A small image super-resolution model, trained from scratch.
Model: 4.59M parameters, 40-pixel images, norm batchnorm, activation silu, widths [96, 192, 288].
Rows from block 5, named by matrix and row number. Each number is 500 + 25 x the weight over its row's rms, rounded and kept within 0 to 999. All counts start at 0. Numbers have three digits each. After the name is the row's rms in percent of the matrix's.
# convs0: reduce pointwise conv (model.mid.1.convs.0.weight, 144x288x1x1), inputs 144-287
convs0.48 103:515515498509511533512460446477497527500578505503546474488454508495479462511506510506486505497506506497501508518467491477501513523493521481510536450483469478473502494500491480486484480496522482492495594500467483522460470489475495517484523494502483514470550516472479525504526537502491502499547494510483492472549497467542508502502536496503459509480550486507561459505519551491549472489494497519491495481498484461547551531501531483500511
convs0.49 057:490526508520500488500524499527519512501526491500534503502516485505504560511504504482500498519495528530539519560491486489504498497544493505477536472548521508510519509532520514500502507493480514534501528494511505510488504497503516468558542497495502469488495498547496508508496471506490477525473490518519494525471515510508495450511481541592459507534469484488482522542518503549500497486511549535501508545489489525513497539514480512471529
convs0.50 064:559526502468486474468457477486501473513549495529523485473506504504492554515466514471495500453537504569587536499500467494507493485502522503522504494517505505488495501513510533475499498507486491522508524501485514492452454494517515477507538471461539480489580482508489463517502475483477451516522510497509511505475485514525543496506493535561463583553459469520466469476483509537481483506516535525500490482457483466509512509530480499471479
convs0.51 125:494493507476516498493489512532526503502499517472475491513514525503509487511485510498532480517482458503505538511539484538486489464484489507509493538477507463501500514484502477508457479442486510528456438496471495493527496521553486549484464499496521487491484482497510497514514474509498501586525540497494514450456513453490501499494477471510514514470476509500519477501478485508527531520504478444572506521510502503488482551492491504445483
convs0.52 124:519517476546522533528512492467484498480512514497483482470426475463462489503474492490494517522503513503487514516479517518481481496464479490463471480533480452482486473468497487487496480488485543495482547493475521486512491497482500482493496507523473472476511508495482529505509489455499536516513498470485524484477476461507482459478475477487475487422488504511522485438524493491505449485500462490491491509468448489509465469474496470497499
convs0.53 108:509489478526481472523562492490503498527499486481511522515460506496509493511513512481486496488554559512507485537503494485486483509487454507489501473454522474520511499512502509509562485495513481500453463477500503495491493501519495465506503465528498462488493491500494479489472486495494482510509513494523500539495498462510466507454450528520500524481467499503415556495505516484491482473488473527502470493489511501508490487527458473483482
convs0.54 080:502558558509486504516472533509495530474497504528508516469493533499515506517507522525494519529502523536507524515547498506531530472489512532470521489558550548530535552495554535485516507481475517512503518505500506526493502505534536492575511486526485469476500495502543534487527495514498493483488506502491502495487482516540489484530481522502487484516473484524501502480538501621521501535503545535491505524511542523505505480562500554505509
convs0.55 089:481532502521453489483450504530508476489546509511535459483534503462486548490489507509487536447505483466500507463521486492486464490490499514497549467506526509504494557489498488507502492503514494468504504505508533503490493509499490436489463510548548488468484468438504500486481502496512493529434473525528495577512536496491445512473504520476506487481487542491486537485461507511485483513494518494491494496484490517502492545487474514538473
convs0.56 125:507507509500477522485531498480517477514510473473498505494466479476451499478495494489533532471533484478482475579496469507529484476540493518458471540502508487516538500479494538530562524535512517499481511479486461497485493491502509493496444519447487466483516520460526504526499526446488438512528525520498532504478491509465457516483503493439506491486491551491475541506541496495520528461492457480546513494506542492467504453498492520467535
convs0.57 110:549512484531469498474536472467508459527526480460501502509476501502485488484493480462508507479539500539480541531491466534530479484473465474469493491500502458496505476499503527528553496492514505467459512480500511483486503474510484489502510482474497447497516500500495500521507475497517467506536483496539559486477510490512493525498512505485497533514448552495511507479522486501495494456523479474510527489504489529517516506501461455475489
convs0.58 121:484514535493485498482529462480497484480481483480499531510484500471488467503492511530529488507464512515503516504519463584514473435491512508455506519525502486486496504494522489492479516475523483528509459533523489496487503504506485536516474496462494507496452483497509464533512485523474506494509492482479529415467512530479484471472507470492528503489506504462508491463454477529506496512526484423503510477512487484497509546493452489472498
convs0.59 112:464440461480496482458510480476487487472470492456482489511496462498491447504479482495513459508469482465498505504504499529482499472465501486479477517464466469493494464463487478499465502504495473482494459478475497469506498510480485512464505488482509465488479526478475477522499473488490483503478504485496519448460478479472504468503519468474524506465502503437498486484483489442499475476518413452470520503496464495494496504470461489469494
convs0.60 068:498552551517487502507480526505497532472491499526502522478500535498521503516494529519490519529501533528505529503546505513531531472483506535473527482571544541526521566502550537488525508495482516510495517499498505529490511507528528490573512482523488469478495501499531537483528500495492494478482494505493508506486482512544506483537484526510488498515483475531511502473532505608503491531497559537494495527518542513511499476566493540504501
convs0.61 075:508559512557490484547493470488500500514497496511586544488503509446505531518484493502483493505529522519489503537512477515504501464481506504459552481492509485494504512489496510508487483494534503496477515500461502518471494491504489519481524487534495474500494478566505506480514563470481471523504514520516457529496570495507472483507511500565514494537495480473525488507497500524527511509507525502542496498531519509543518532507459504480520
convs0.62 067:505545546514490500502480526497502532480490506533501523476504534495522503512486530514490503525500545519496532517557505508527533479480504528471519481561533541529528562491543537487519510501479523510502519503495502526497505505534539488582521480519491470477497507501534533480527505497492503480489487501493509506486480515544509476532491520502487499506485482522510492473540506626498486528501555538488497533514531516507494478568491539501499
convs0.63 078:498569545507486501520470529513493535477500501525507513476494527499513509517504520518495524525506517533513521527549501508535535474491518536473515489575548538526531545495549531483517504485486515510503524503503505523497502504536531486574517483529488468482487488504546526480528499515502494480485515498494497486490484516537490477520481515512491482520469488527500508480539505613528500539503547531494507530508542507504504480562506553494518
convs0.64 121:459487497479495452495476511542481507480529491464516452505534476516515535499496492510466517472489465490499460484492484484473473498490517506519506522488511544472472519496465479517462498486491469493535474481515524475518502492492481457501467487519526498467495435496491502469490505516525508495407468503531490548487531479503497512486506521508496468514467529475462525497466494456485488500512489506463474479477489527511520528485493520544477
convs0.65 063:499552544515482501500481520500505538478493507531506529479497524494520505518494526512488509526503534530497524510546507508528531469485504533471521480555547532520521541491550537490515511497478523511502520506495507528494503503535540486580522481519485473478491503497541528480529507497492495481489493506487509500488479521540508486535488521498486499508479480531501493473538512627495494541496552545492491532520538506506499479565496547503502
convs0.66 103:505426459498495475465519505484489490450474482488473456493473499497491470470464483511521463502454485449517493492507503499505529523489494482492474502452461469480486441490482457492479509509483499486485496489490481473500515491478492498472510499506479464518509540473467490518476476476521488489517499484491526459501492473477505482516514506465500475477507507472495518500514498455476461443480411466484465479480428503476482481463497488487474
convs0.67 112:522530496538492546525490485499548486505544507478506507507446507512472520526487495494477496510508545518486530470507518486492468523473502488476533467544508490462489482483503491495470479479498488474519590503468544518477489504483499498486516533548479520511508498472478501514513509465517516492529486501527502475501478536518491480532503466520490514419520513497524472472483478509499487492499503490500495544476480521542499533506514472534477
convs0.68 098:491563533531536519572515477496479518526511517490548518502496489500516536510512484485482480515540505521513500548510495504491537470486503476486540511526525498517505495492505504499503476478528496492478548520507507528512497470509493503513516494517474475502515457613502543486502481521499490490481481529478464521488554500514470459530518513557497475532500484483563474521527470536462474497521517499508514514542499519537508543491503494487538
convs0.69 121:482473466494496485555491525540482482470495479497550475498521504527494500517490503524491474480484468478541484487491543488477498477494538535528525501465550505518498536498493472508474499521492478512542485500499525498520489496499455478506463485528563493480497478481487476472475524493468471528443573505530461518516505484469503499472480522521494528512500498455459540483496494475511511506518521477499485488451481502505524509517503498522452
convs0.70 081:498558559508484502517473533510494526474496500529507516469493534495518508521506523526491522529502520535507519515547499507533529462486513533470520485565551547529538555495555538486519507481477516514496524507494504525495505501534535488570510484528485467476499496504539535487525498512497486480485505500496501497483482516543490482531483525501488485515475482528504501478530508604523503535503545534496502521512539522505504480565498551504510
convs0.71 118:470488524451454475545472488538486492494530493488503488513512498499503529502460505513503495465494419489534492500501488513489498479457530530527539510473528506510496535460509484513477468481490473514494456506501517509523480501555461503492463465493519496466483462464544491508483484498505484558463527488528491520457507478496484503448469490503510525496498538495470476492485493505489491525508475469517489478515471502509491558495499500481469
convs0.72 076:499554555510486504513468530508498536475493504525507515471495528495521509514502524529486516532500528527500524521549503507531533475490511534471521488558550538527538563498554537484520501484475513509496521503497506524495508501531531489581511486524485474475495494499536531483528505509494496477489504507494505496483483512545494479528483521502490493513476485523505502476539507619520499530498548538490500528513534521503507484567499550502506
convs0.73 121:512506492498477508415472486485542515508491547479502495503531474474500490473516489486513523508477502530428543471503504493521460507522466512484479487475480516505523492472502513506489483504502517488488494492484473517489534537494544500487506579462497481511480533455502504494549508491511516514508476530474507503481481506487474483506540476455540510485500491506524470516466527481516477530475457520470521530548511488469470438486498535506568
convs0.74 105:517476492479497473506461487461506499518516520485528463495531450466534521501466490494491459478484462493524501480472506510487506480474524512563474530469506501491506470441504462489450486496502504496479489481500519477500493492503472519457529508442484484486486523480477491541482506496497491544523487512498467509442495485488519477446512480539496558494515514506484449527480478469458470532501447499501518482521476488487420539478484465452504
convs0.75 085:560516505493535505518502536526558446504518469491565507471446503510460539502489521497475492505538487533523543520489489498516500492491501533538532491528535498477524491484508514481490479514472494525482551486461524533500485494512516479483506511531492531502544461499484490483536526489464511543549508521523507498464519527502476500510440528551461523511468473550462516473505496520507509488512575494504461465443510504502548519517474511499506
convs0.76 085:479484479498500516518512528512508507505530499478484523510470502580486488533469506482475473527518551505496538452484521472485490520458499487529501482517512505502520495480496493502491491500476451494512516496484569492503483526498514472463504503553613524498460481453481502503515480504487516472518492497551490501517479509513520467510501490532465498470512509509505498456478501520494486509513504500503511488480507477507474503526436477490499
convs0.77 070:504548546515486504506477524501497531477489501527501516476499522491515498515488529510488514529510536524501525515552501505527534473480507531471511476579542537537525567493549531483523512493480517510495516501497513524489506509525533488583516478520492476483490499498533531474526502493490500483484497501489506500480482512545503482529489518507489498509479480521509485479549511632507488530498553538487501528518531502504500476570497536491501
convs0.78 099:517506499467517542500555486483488520510538489487507531488483532507465504513540499516482481490495494491532526554511481491512520495519525498482524487503511474477475499486491483521509538484513474515545528520551533537487483494515473468484482479475513532493554456494505526517516484494473476469504486500536476533505507564524508487560485528499466500539532479470558522473511506544485512489513514503506506507470495483499534512513481511509497
convs0.79 098:517501476502483486534489520495532478510500501491528454466442482474495549483461527484511450487470510488505516529495453475490516530537496521540476517483498489478520498488505489474478506497507514506481538495501455525496507471478477519453523526483478486463536530512473459505527532475461400519519523483495472519542547455502511476463498521527449540487510491492480514544507536459499520485499504561496493480514515497457517526503501477460543
convs0.80 080:574502519491469484474492485504576478490510512525531490461480503437479562518489483487487501490576519508484562470477474481540490524496489516449522442493516488499507497539493519493500475504521498500483547486472485511472484480514509475475480525545502520508499468509505510473519508510498531545528489495529462484484504510508473511503439534521445547539466483527494490469519487527519492489492528477504503478491519572505501517538458487465495
convs0.81 110:517502490502470489501547485490509432489506469483500496496427504483446478477451498490529507467551503505499545537490483521532489488473492511465472484489493477494488482478509521531531492507500492496493512492477523474499500473539480489485477492510511463482508487459502499524510464498494484524540493500527535483479492501493495494488507502454493533460479557521496481436517503482489482485516466450500511481490480523527513527487489477463467
convs0.82 125:487454479450494499508496516486515498482506468503497487504493495486491516456469504506524470442490495406523444510477491434507519558509525517499478526466482496478510491485483487524503495516464499496510500497493482472509500491491502517436468483493484517514539511441477485512480495467519497510513513497510494501526489496492517514509510515433486479464494535484470481495536510444498502475488468504507445478472485524496535480485504506505451
convs0.83 126:487501533505488493484528458484492485449485483487495530511483496475477473496487517532534481503459507512497521512518477592517475454459510510461500506518500488483492501494527497485472501473507491530505459532514491492497493509511505551490483481471497514512456480504508484531511461529477516491510484464480518430467490529473489473488498481491508507486508480484513489469448453526503487509523484425506495473503467475504508546477457468474471
convs0.84 118:469492494480509492511502518550492481463474531479481476508514503486490464513492496507524470521490457473520514493545511519510499467451489506491505527488497462523478503480517479506479473481479507500481435510484516496546502515548493524493479485512520471484457502448525492514499490503491494560501536519518502474452510435483515496494484477483546519480489509483491512502480497496502496511523448428517514538499461499490486546470511516481462
convs0.85 127:546486490516548490508521516488494500474502486495488467520511517528479470523481480513498444519466481513533506464510553517497479518458497497524494496514487509507455472469496477505528475492460543483482503507497540487505509553478507465514496503505533497526531480473461488530485424519520525502512498470536565437487488497509560491500500488511490503483468519482481482493499470515420480486515512468500505537459468512475470488501469480523477
convs0.86 088:488548520554493504499477488524507513505524546520523524498564512505496526548494502514475514507520521500514520510513484522503516493481473505461557499534529492527535558529530513484513505491514494510488506501495510519512483500510517493520496506527531510504471475561502518493497520500479470496499515529486495520510531479511480477554491543527534475572488466491512537548529515547534485518493523497523559518517490473528506511526490528471500
convs0.87 081:488528495515498493486517473476472502540519519495505500522526501540498534499505504503475455472513518531568486525534491492474514480484475494523487527526525488509470499495512510510524500500497478506501486504550508501506472499522505454502533476441549463499544479533502517507471480470499448526468498496527488550479508529540502492486501537583508518542468487475485529513513511543454480479514491504507489515481493482520478507517467487477489
convs0.88 114:506514499546541521519524492489478520468492536484488474479463480465474479512514485484497524548516487511473519503496504540481488471472493477515464483522484467480477465468506483484491476472516522498477541503490523504491482492472504502501515517510488473481501511507494546505491500475516578517490473502470542493425486474498501462481501466484498486441498483514541494460484463498512448487497435482488515522480432483492439481458503482485503
convs0.89 114:473485470484481452507463513519498498513500478469515443493526460515497537512478505513486468473481457495535495508494501496469504459510515515528512530454512497501530510489486473480474514505504470490475481449478486487511471494491466470483516499485515451456510509519480506493477506486474436517402545479514472538445513458491517477463503506539496525519508486472468522525495488472485520488512474518496510494503504504489486519488475490487509
convs0.90 082:469504478509468491493548487479491461527501482497511532517496517529490488509497503482485483481530550521500492524502510484498474482458482506499523506511525482526515502475513515505539493506501464492475423483488532501487476506530494467470486482507584469498474476508503503482485483475487476507460513517579486546494511499503476489495497507555515519510441494502461556491455524525499505480519532498490513505504525497541496498521447482478473
convs0.91 135:450491505481511469514465481538470515472541511507499476527526505531488504521498489529476514470490505504505466446507479486473474482487497479536522498497525533497433553522498474497469464475501426512521485505520540475500451509511504507515454489527560531492471436503521507498479481531510522513450445508512491512530511478516520535504504516550498490535473502443491544499456482502494468506494511478490490461474487512528497528518500508540462
convs0.92 119:490504486550491516489540514492510489467462525489512487470463471469465455494527494482505523540525486480469505547491496520496496476514497504448479471497471484510521475486486496508516526524543518495492529488492485524515535468491523471517509512516494450470499539492507517500502534483485535524480500547447528495458474497475450455495506475444508486458521492508521516487506509469540481449499438496474525522487473490483467466472495510477528
convs0.93 097:520418488490501489492499522499483502455468469507490465476479497544501460484476509498516474517487465462510502499461520500508492523507514524489475481457481494484497485479487523485501489523473541506515491500471507475524494480458522469487494492526516500529525511472479470488506513485509538484478508497471514483515421502498533493503473515477468486464505500506456490456517492470494501458498490515474477469447485483479517452481488498512468
convs0.94 066:498532496494513491504512470488493515516562512506478496554513490504505534517436502487495494472511524518512503472510483471500464498492479490528491527528507495523490516502494501496495481493461484524535491516510533492453485516520495474491525466485502501496463476515496505522500443460498477509482476437546509483504510507521529493511554503601497489525434531501504475513454492535473477510487468529518498531503495481500434497514458506492547
convs0.95 054:500526529535488475501499547530498510483531488509546510486519528510518556504489508491492533491565552509542506538539506502511562507480519512496537471535507520507519525495519501500516504489484485520507523487493550518487483506517507498530547480540504514496489471525510532475500476465483494488515510476517507535472480492531496511526471534601471498540432497509457507475548510578518487522522517531496489508492500529539485508539457521487481
convs0.96 116:469527463491518512513492521521492501458484546465499457514515478492488430527525484499509495515505470509521506482520534513495489474453494501501495504502467478530497488439504474525492478507504508496484468498489542510542521538511502491505477514514540485484461512449516488505505507517492540542482524525504511492452502456468500488479481468435533510431506508480494482491491505492506473507519446455496535556504471490497463509458505521481468
convs0.97 074:503546549513483504509472529504497538478490500527507515468495533497519500516501527519490518533496525535498528513544505507528524466487504533471519485573553545525529567501552538491515505489480523511496522504499505529495507504533531485578506489521483470481503501499539531482526504507496497479484502505487509500482484516544491484536488529499487492511482484525510502476531505617510495532498546542491499527513542527504506479568502544503498
convs0.98 122:506491526496533517484521465520507495485531481514499540498493518535520501504505488506489510506496531520474489458484482515487492467513511478512501525496520504443477513541484483509492508447510457514500480513542482498482448472505525545512491480503490549516486472550487518499483477524514529469492473496471488451533535545507503565529491476536480521525498446488530504464480440510516492493503536442527459461500492517541511511527492481516481
convs0.99 127:516463463504467458491498474507514462516507521488502466502525454457491501480455503498483457478495476500531529519498497505513495476473490499509499507463500480514505470481511468480475490507476491493483485483508508484499457503508486496462538519446532447477489531475487479558485481509501457533489484516518484510465504480493500481470528502523513581519520498498517487518475496454466466504498460481484521507507442490485470533445489467453483
convs0.100 082:458503517489486491492546503500489512531528505488500541533540512582476471523501491499499469469503505498504466564516472529488508480489474504495516517523520497525498521499510503513547497491511515503485458491544476516489478498517493502526474464480517505510492464554505530506488473491501482484505526491542502511527522505505494511516510529568498466584459490497528562544518496543488514484489511497533542506494533493515502516527486509481506
convs0.101 121:486478491523498495477509509487491504467476530476501474475542474499517444479514487512498494508478475499464475444493492520489465501497483507480479440490471522502475472479500496515482500496501510468525458503524523491524529503455511486492494539494523518519473469476506466490496505521513556515460407528469527532494480506482512495507511496459509501491511494487514504502449495484491456497494502495426518503484471486488491493461493502530483
convs0.102 120:496485484520489470470490497495542524537518514482483482524552520515487495545506474507483491485515492539504502519509512505488470490500456472512506498503494492539522516524505495470543516494497504482456510467491483491498484533494514482518524528469523501486500498533510531528486497510505495493477469504497501484469477500513502498515508526606510507594504488524523535568507510519526517512464495535496566540503544502487448510502513503475534
convs0.103 067:501542506512493496524481548533484500495478494501567506482509491522487548508486519505475486479531504512528517509500517490504517492476511511502523483535526504504532546482517514484507479520498478500495512479484511509508480503505520453514521514534519473512530467525509527444499529488463463514381518518528491552459534506503492463490488554572498478529492462496456534503498488551513494518504545510492499520507500495485511495504465520487496
convs0.104 119:501468492511490520498523508479516487492513474493495496495490480481495489463499500484501493451506522432513463509479520457503502546503518512471493474475464491477518476474470480544505510533486510469533528499514486488501523498476511479466482499506489509520523506462470493517475494461520525499529492495488506518518448503491506504514512495450471472451512534494488484478532499462515471459491447503481454499453458513503490476489485487527450
convs0.105 120:471520513483502477455486477501511497518509497464486465529507469488500491507487473513487508496452488504479498459511480520461449439542499502513483543497506519510491509489509501514476519489513465533507453486490504488488498521500489494513467521457522483441456479495511471519512504500499503527439494477499512474458533476479499478463532456516527495481461544453470491486452496509502499507511467469492527516511508501498472505507461519487538
convs0.106 065:504548541512483501506472531503498539478486506531503516479498523496518500514498527522488514533497528529499523515548508510529526477485506533475522482572556537528523557502552537493514502490478517511500515505493504525495511507532526491588511481527485472480495502494530529482527504495496501480482492507492508503484483508541499486535481527508488497510488478524512500474530505629507497527498549542490496527515539516506512481571502541505503
convs0.107 121:510451481438503503519491505497498468465471447520512516504468532519497493471451498504549451491480501453517476518490521465526514519502504528462477525461523484514491494492502517500514502531466523504503507507458486486521509482516511505485455481520506484517536509477499494479526499468505495490546557481513505438536469504492496494515500524469489480471480513489455471486556500478485504446499502465513450488441498518511538463508519519490475
convs0.108 105:537503503510474468492517485445509437497513485501493470492499490501448485474463479529485504445511499535519532506483504496539474512495497521492486474511499503485494497454524516545532513523456531498485490497513537490485504504494503480481498521444526492499516483436503451539505461502530531526492464467543586491511522515503536514485531502469485518472457597527494488491510490503466492483510512487486513517478488505460501487491466486502471
convs0.109 096:462505518521504499532537463510516532521528514498495549540547505563513486547510485492493478504548554528498484541512524508495514479488473486486530510537503499514547523532508493482522511488507509505476508477501468500523479500523501511525516499508504514487474497594493537511477479509502506504512502508511488477527513480532500513537502505576502497543527471494520504527531502532508516498496508499523536500529539524528475528521499503476519
convs0.110 116:473515508520504490531490507522499506510495527516492477507521498509509502558517498536474532492513467533478471491501486529470470468512467480494549462513487516510481520522510483487500498475518491470497479492480524488518498514478499440537493511525526499437478423513527528492513521523517545520416442513508509536496503480492484491527485515494511486540489491510492525521454510492508490505501528521438571483510521502512471533465523509527486
convs0.111 090:481494531483501514492532499503495523511513524511503529523557526541513474559542478496485485489514471505514473548523480515490516468483497501493528497523515500538515517502507481493526534501501510493507451488534477518494480506509502489525490491508494519499490459553505563512499522505486486481512492515505493509517512522509489496572483504539516464586508455488580525568505518524497531493505508510502576505504523478509508522497521501490488
convs0.112 102:506542530503501510475496454491534514543538510481497484479537489477500532503517473484483492498475478528463490512509459493488488475514451465481467539507495522485498499505514488504499518472502511455466495501521456518504479489499512510498515534420441474503534488540496534519510484517513487473482453518481481490505557500522492506536526493522470492540485498495588486517476496491463506511478491497494548490541509517486488517474496480500572
convs0.113 080:505511512513483470482535507488510488527534487507527530533536529503500502507486504496496493476552540504519484507536503511510514507471483501502509484503523485493490528523520509528543474485508487506482453486524526501490488496540495467486521471516503492503516463523494479489487469484520492497555513483539503527483498498504496555489493527549499508598419518512438537512546528546496467504496485489505476505500508526544499476538452524500474
convs0.114 125:494523524524499549522510520492506502482467508501492499501488481456507475503544486485531518506521509488479472500493515488509487509499499538462476490501473515504500483469475499548522504527524523502520509496497488528550560479510534472505448481551488484499504513463535493494512536469517549539510524526482503490497482488490472478498491469393509478437518517504492475485529505484530483489491504502492484520502492506517491473476508518513471
convs0.115 080:475506517488488517504525498500507531526545529502486541541583511550524479537504488500481486500509506498510483534511498524487518473468476501497526521529513496524520512510511489486514517490492517504488461495509475501509482515527504515502487504501531517509474480547501561509498496525505484506541507501525499495524503487509499492596512515584520471560478496500578508579521513538512512504481497508525546527514534485531487528504516499494509
convs0.116 102:492526518499516503522557471509483503578523523480534537521504487535488513507539482469471483496523508550492486545508480495487505490524498498507507513538532506502476503520517499558534498507521485511521478514557485523489491477511490487523503500484473503528516442572494500502476488493497485478495476531507500532521559535519483521485521526560497484561485482496522506526505495528486497477519538483515533521508492511500516536515458487493528
convs0.117 067:498559553510489497521474520502499525471510500522517524478493541500514517527488520516493509529512529530512517523544504508530546484468522536485518486562551533532527556483542529486526508489484514521501517507492517527494497512531531499560520470526497480476487484515535528480520502497490503472484517490505509489481484511535507475514485519534491489529462484526500497475552510609517488538514552523499513537513538503518499478555493538483498
convs0.118 061:497548546503486502495487518503510527485507503526504527486513533490512522525501539503492512523518547525511532522559493511526525480490514537479519473556530540531520564493537529492514512491472506513506513510487509529482496514525530485568515461530499478483484503506523548475526498499490499489499487498508502497479471525548509473531478508529476502511474476526507491481532515614505496532500550553496495535513541502512506490575485533489508
convs0.119 114:482515519490513462524485460503498498511510504481499455520507484496511503507492462503454522484480484507493492462504498530438473431506485463517525487478512503481483505510495481487452505465531467530461487486486526494483472494505473489506457508484551485462464459534503478520490495542515527522433474483492495474481543451483484485459520471555503501506494527448504492488463489499487482501498516442498503491511495493520467528488485498512506
convs0.120 075:483517504538616524500504518523497502493537494480552483532472468501484495511464508482497491550511492466510493521494496495502498518480542506489517492544526517528510500527493492515512502507473467551485516470542560531459520486492498480513537491469474553495454498536519511493505485466474510513517526491481549479477487507512483493501479532544528486541479495483477517499504485534498483491513449479494488508506479499490485516515425519470544
convs0.121 072:524544500511463485531471536505493493499509482511552507493561532488508529500516512500485510435511528524533503465518519475500537481438539505509513479498509491511484516420502494509511485509479460480527507501482554514499492503506494467485504477551587456497563465491506515490492500483485451495491536465570447525477475513517488483490480507550500500523456509482491493462504514539488489517521535498513487476482504490563515549519497494476481
convs0.122 116:468432477455474471488502540528503500492489480491451448511513493527485495480463499507516478488485437463494462470506490486519481503477503528507458540463490494524508482456490520520521493516474524487480413492489503480540507529518513482483466505478523506499490485451535489483493481479528525547455513493526537506471483457490539520484488485428524504466457545510454489510496504474481527493499481495493493496479507506469495495479489513476467
convs0.123 062:502535545519478498491489509505506529487504507522506532483495517491512509518491534511495508524511533534498535521549503517528534463487507527476516476564530530523524556501552540489517518496473521520502528500504500517492502513531531484574527467526492476486486509498529546484524494495485494480498497490495502496479482516544503470534488512517474498508475464534509487480523506601499491540501564551494496542530537502503494480566489537482506
convs0.124 111:479494499494509494522498488512503507477491531474493462494513466477499462498506484496477495507490478514487504457483510545466487414469489470519508454492485482510503465485503489474441483494529477495471483481475525489504492514487494498491501516485549503460436512494505491495492496527480554536463480513473500480450482466474489470461501432512525511491528493491525499503467476482513465513485476472475524515490490473496430529470488488494489
convs0.125 064:502545544515482489495488518496502526478491502527500529479503521503515505507492533511490504529498544536494537514549507522529520463490495528473524477565535543529520559496561547495518513497482520510503517500505503526497513512534541482568516483523486472482493511497538528486524496498489493485495484502488513498486485512547509478538499526501480497502481478528506490467537504598493489541495562544487495530517532510498497484563494542496505
convs0.126 056:503542540513476481499500538504511510487528506526523534489510529489517543516475538499498527497548545522536517522541498510529541499483514519492522466540518531518525550506536524489523502495470499509500496490492521511481487507533515487554546477522503472481494495508519515480504492461475468497505512492515513536465467516540492482527449529554475502533452483528465500486538515593506485536504536554500494514509516495519490492549465532470489
convs0.127 070:509551550516483501507478529506494543473493502527505517473501530497516502506498523522486520530496525531501522513547504510529526469487504530475522483572554539525521562499552538491519504489481515506498514503496502523486509508529533489582511482526485470479491500496534535483528506504495494480482499504490508503487482516548500485534482529506487495512486482529506506474538506616506496533499554541493500532517541524509507480569498547505502
convs0.128 135:466504493473511486598453482529492489487477485538527497497508494515504513492482505538510469447505506482534483491487492478519548537527521518490573519504521482511501514508521488473499497515491490515528490520504506484528457478526461531472479498491553526494492503514513448494493515497472476520499524506530509529574553457504529510514514527484509538507535482484458505534511534470463497521510541480507501472556494504509552511516541509485460
convs0.129 113:514504491507523499424458506484515515496473495485477479481473514508494478509513504501510458529448489522476565448517519525482450485506440481507475497479495485506469486495490489481485504472480507536456513488469491470496496534485504511511476541507533467491500534494471497505538472521490509536509520487447505422476507491517517470497490473505464503451518493476526469454477501531508520509469529504529516529500516493480505485518468497478532
convs0.130 107:516499494511503518475507535514518507494485524492514494498504528518518498512506502474534488542503474515511529547540515503501493486477427510485466526475512472497506497492491493497471501464476540489458523513469497508534534526542525519486472530530520467508533511480481536490513504486525493548578540537507517463485508487494505489528468522493496476481471527516549501525539495504515544500490488463538513535483508520486512530497524511485506
convs0.131 095:518533524532504511491515531496514512495523550507537510504579523502508519515520496504490515502537498504545503528548496515502548496471509514485536491536535510542519539489517497483519525490499494514494539495539551553504501516513514485513511483540537510507488445533528536503499503495491472490520509517497479541485491506511493469559469536531516468575473500500536545539534522548513501515510498522495534548491499486531492481531529520480498
convs0.132 070:502533537514495491538496546502479507476526484514548513484521539531500530510493509504498509496540538499532509534544518498524556499464537515498547478559528523513522550473518506503522511484475493523510532492503546532496485512522515517534535480535511506492491450532533544487508475501480511479498527474519491514464480501530510495521481523576491489542432495515488516478570506579517494520535531496506506527506526533530497485550488526495494
convs0.133 059:520534513492479489517459546528523512497518496515559484480515501513509570507484521489478478483550503518543520506500490473510511520491495521525504500530542501510530539489511498460483483507482476526484518480472500501523499495521515464496514518546525493498546476510481499464503526439461493549475553511516456538469515521521495470521425550587453517508464486513440508503472521546535503499501528537505449509482491507485489518522453505479501
convs0.134 122:450452497471516503534486507518473518469533455508515506511507517551515519509500522516505484471514516461534454501494516458496512510501535525516541511473516533487490537497482507511489481517466480504551501497493502471511481497497488494506457466551548523490507472493490510484480508494493487467475538505527457515538465495520517516519513534521476483497486509457457538474511496481517511500519503505494452462466511520543548502541498510545461
convs0.135 098:467475492469536507524491494484494516502485534519503499524532478497539494504509491497504457530510476474544477503518539513502512449463496502531509516479489475480523478471495448492452491483495507485460445473490476489534488504530481549454541489535477494476451523507516545537487506485499494520515509538478492505519508460492515497507511489494539520453524446527537503541491486466519500527495440508503511509517477490520440521471500483498494
convs0.136 098:484473470426540487489468485497482473494504461538503497512463517513487458500446493525544422488458479491530486435493517482505520556454508495495499523461500496519456466531496491486512482492477519494466480497486513474496485505484485524488511467489532522506521524480508487456491482469486490508552543492521533432574474482491548522474508527506498497473466495494471487495534524499491463502495480457492501489464476501506539498510492504472476
convs0.137 124:478544520513519485527491496523501474503513498493527454524503487501481509498501472534471517483477487488492487458510512512461462452572487485517534501482544512503483515535509483487476508497531479527503495496498520503500499503516475452525451547510540476455480462499509470508492521509512510554440490509496509519492555471461468488467520507520509496512487526451474537493468495501496485494498530458495489506488481502506487501504513529527509
convs0.138 110:482480498545503482492514482427497477504479524505488491491523487441549476475516492494517479483478496459515505456506507549487493494507498494523469517486461483482513482447509467512473501493519519497498465503516482496502541498477484543477506544485462496523478514482507469555480522471499510521570467519466528530497505478468512470491508467490526498460519512510514486524508500473529467526481483467494520463513446459493446523482502467477496
convs0.139 105:521518535514497520470468449465528523529541524481511503495514485461516553488548495481507506467484528491490486477496485467489494524540503478503503513514474517441481488475490470521467502474502474465526529516511465511471494500467506540487532545485433514529543487500482506506495499469551508498541422523469469537471516511514501512538531467490495509501509496482545474475482494479495459500497465509495510496550478533509447517501516480546481
convs0.140 100:514474490499474474531478519506523461476464500496518456479495474512483527498472495513482485501507458512522500467488518500488505411497511511512513493457507452474532466483512484474459488508506503486459492489473501497516485495509475488469497494484496487457466518489495505489486508512473493550426526492512489525478505484459508493446492447481491568493525471532475537508495460485490520491491511499507479489480485483469445521463518467489457
convs0.141 120:482522484537522521469490513529529492481464546465505491495481482444483454500514497493513531520522480478445523480516488518490497458497507479458494489489485448511514498499494488502486492508535487497489495476462488540516534480521506511492497499517489482482463523485509510472495529488466504537496520530455517470423507462452431486487512446439548492468509474496498509479488497475553475480493440467504507510520466495502467503473504532452505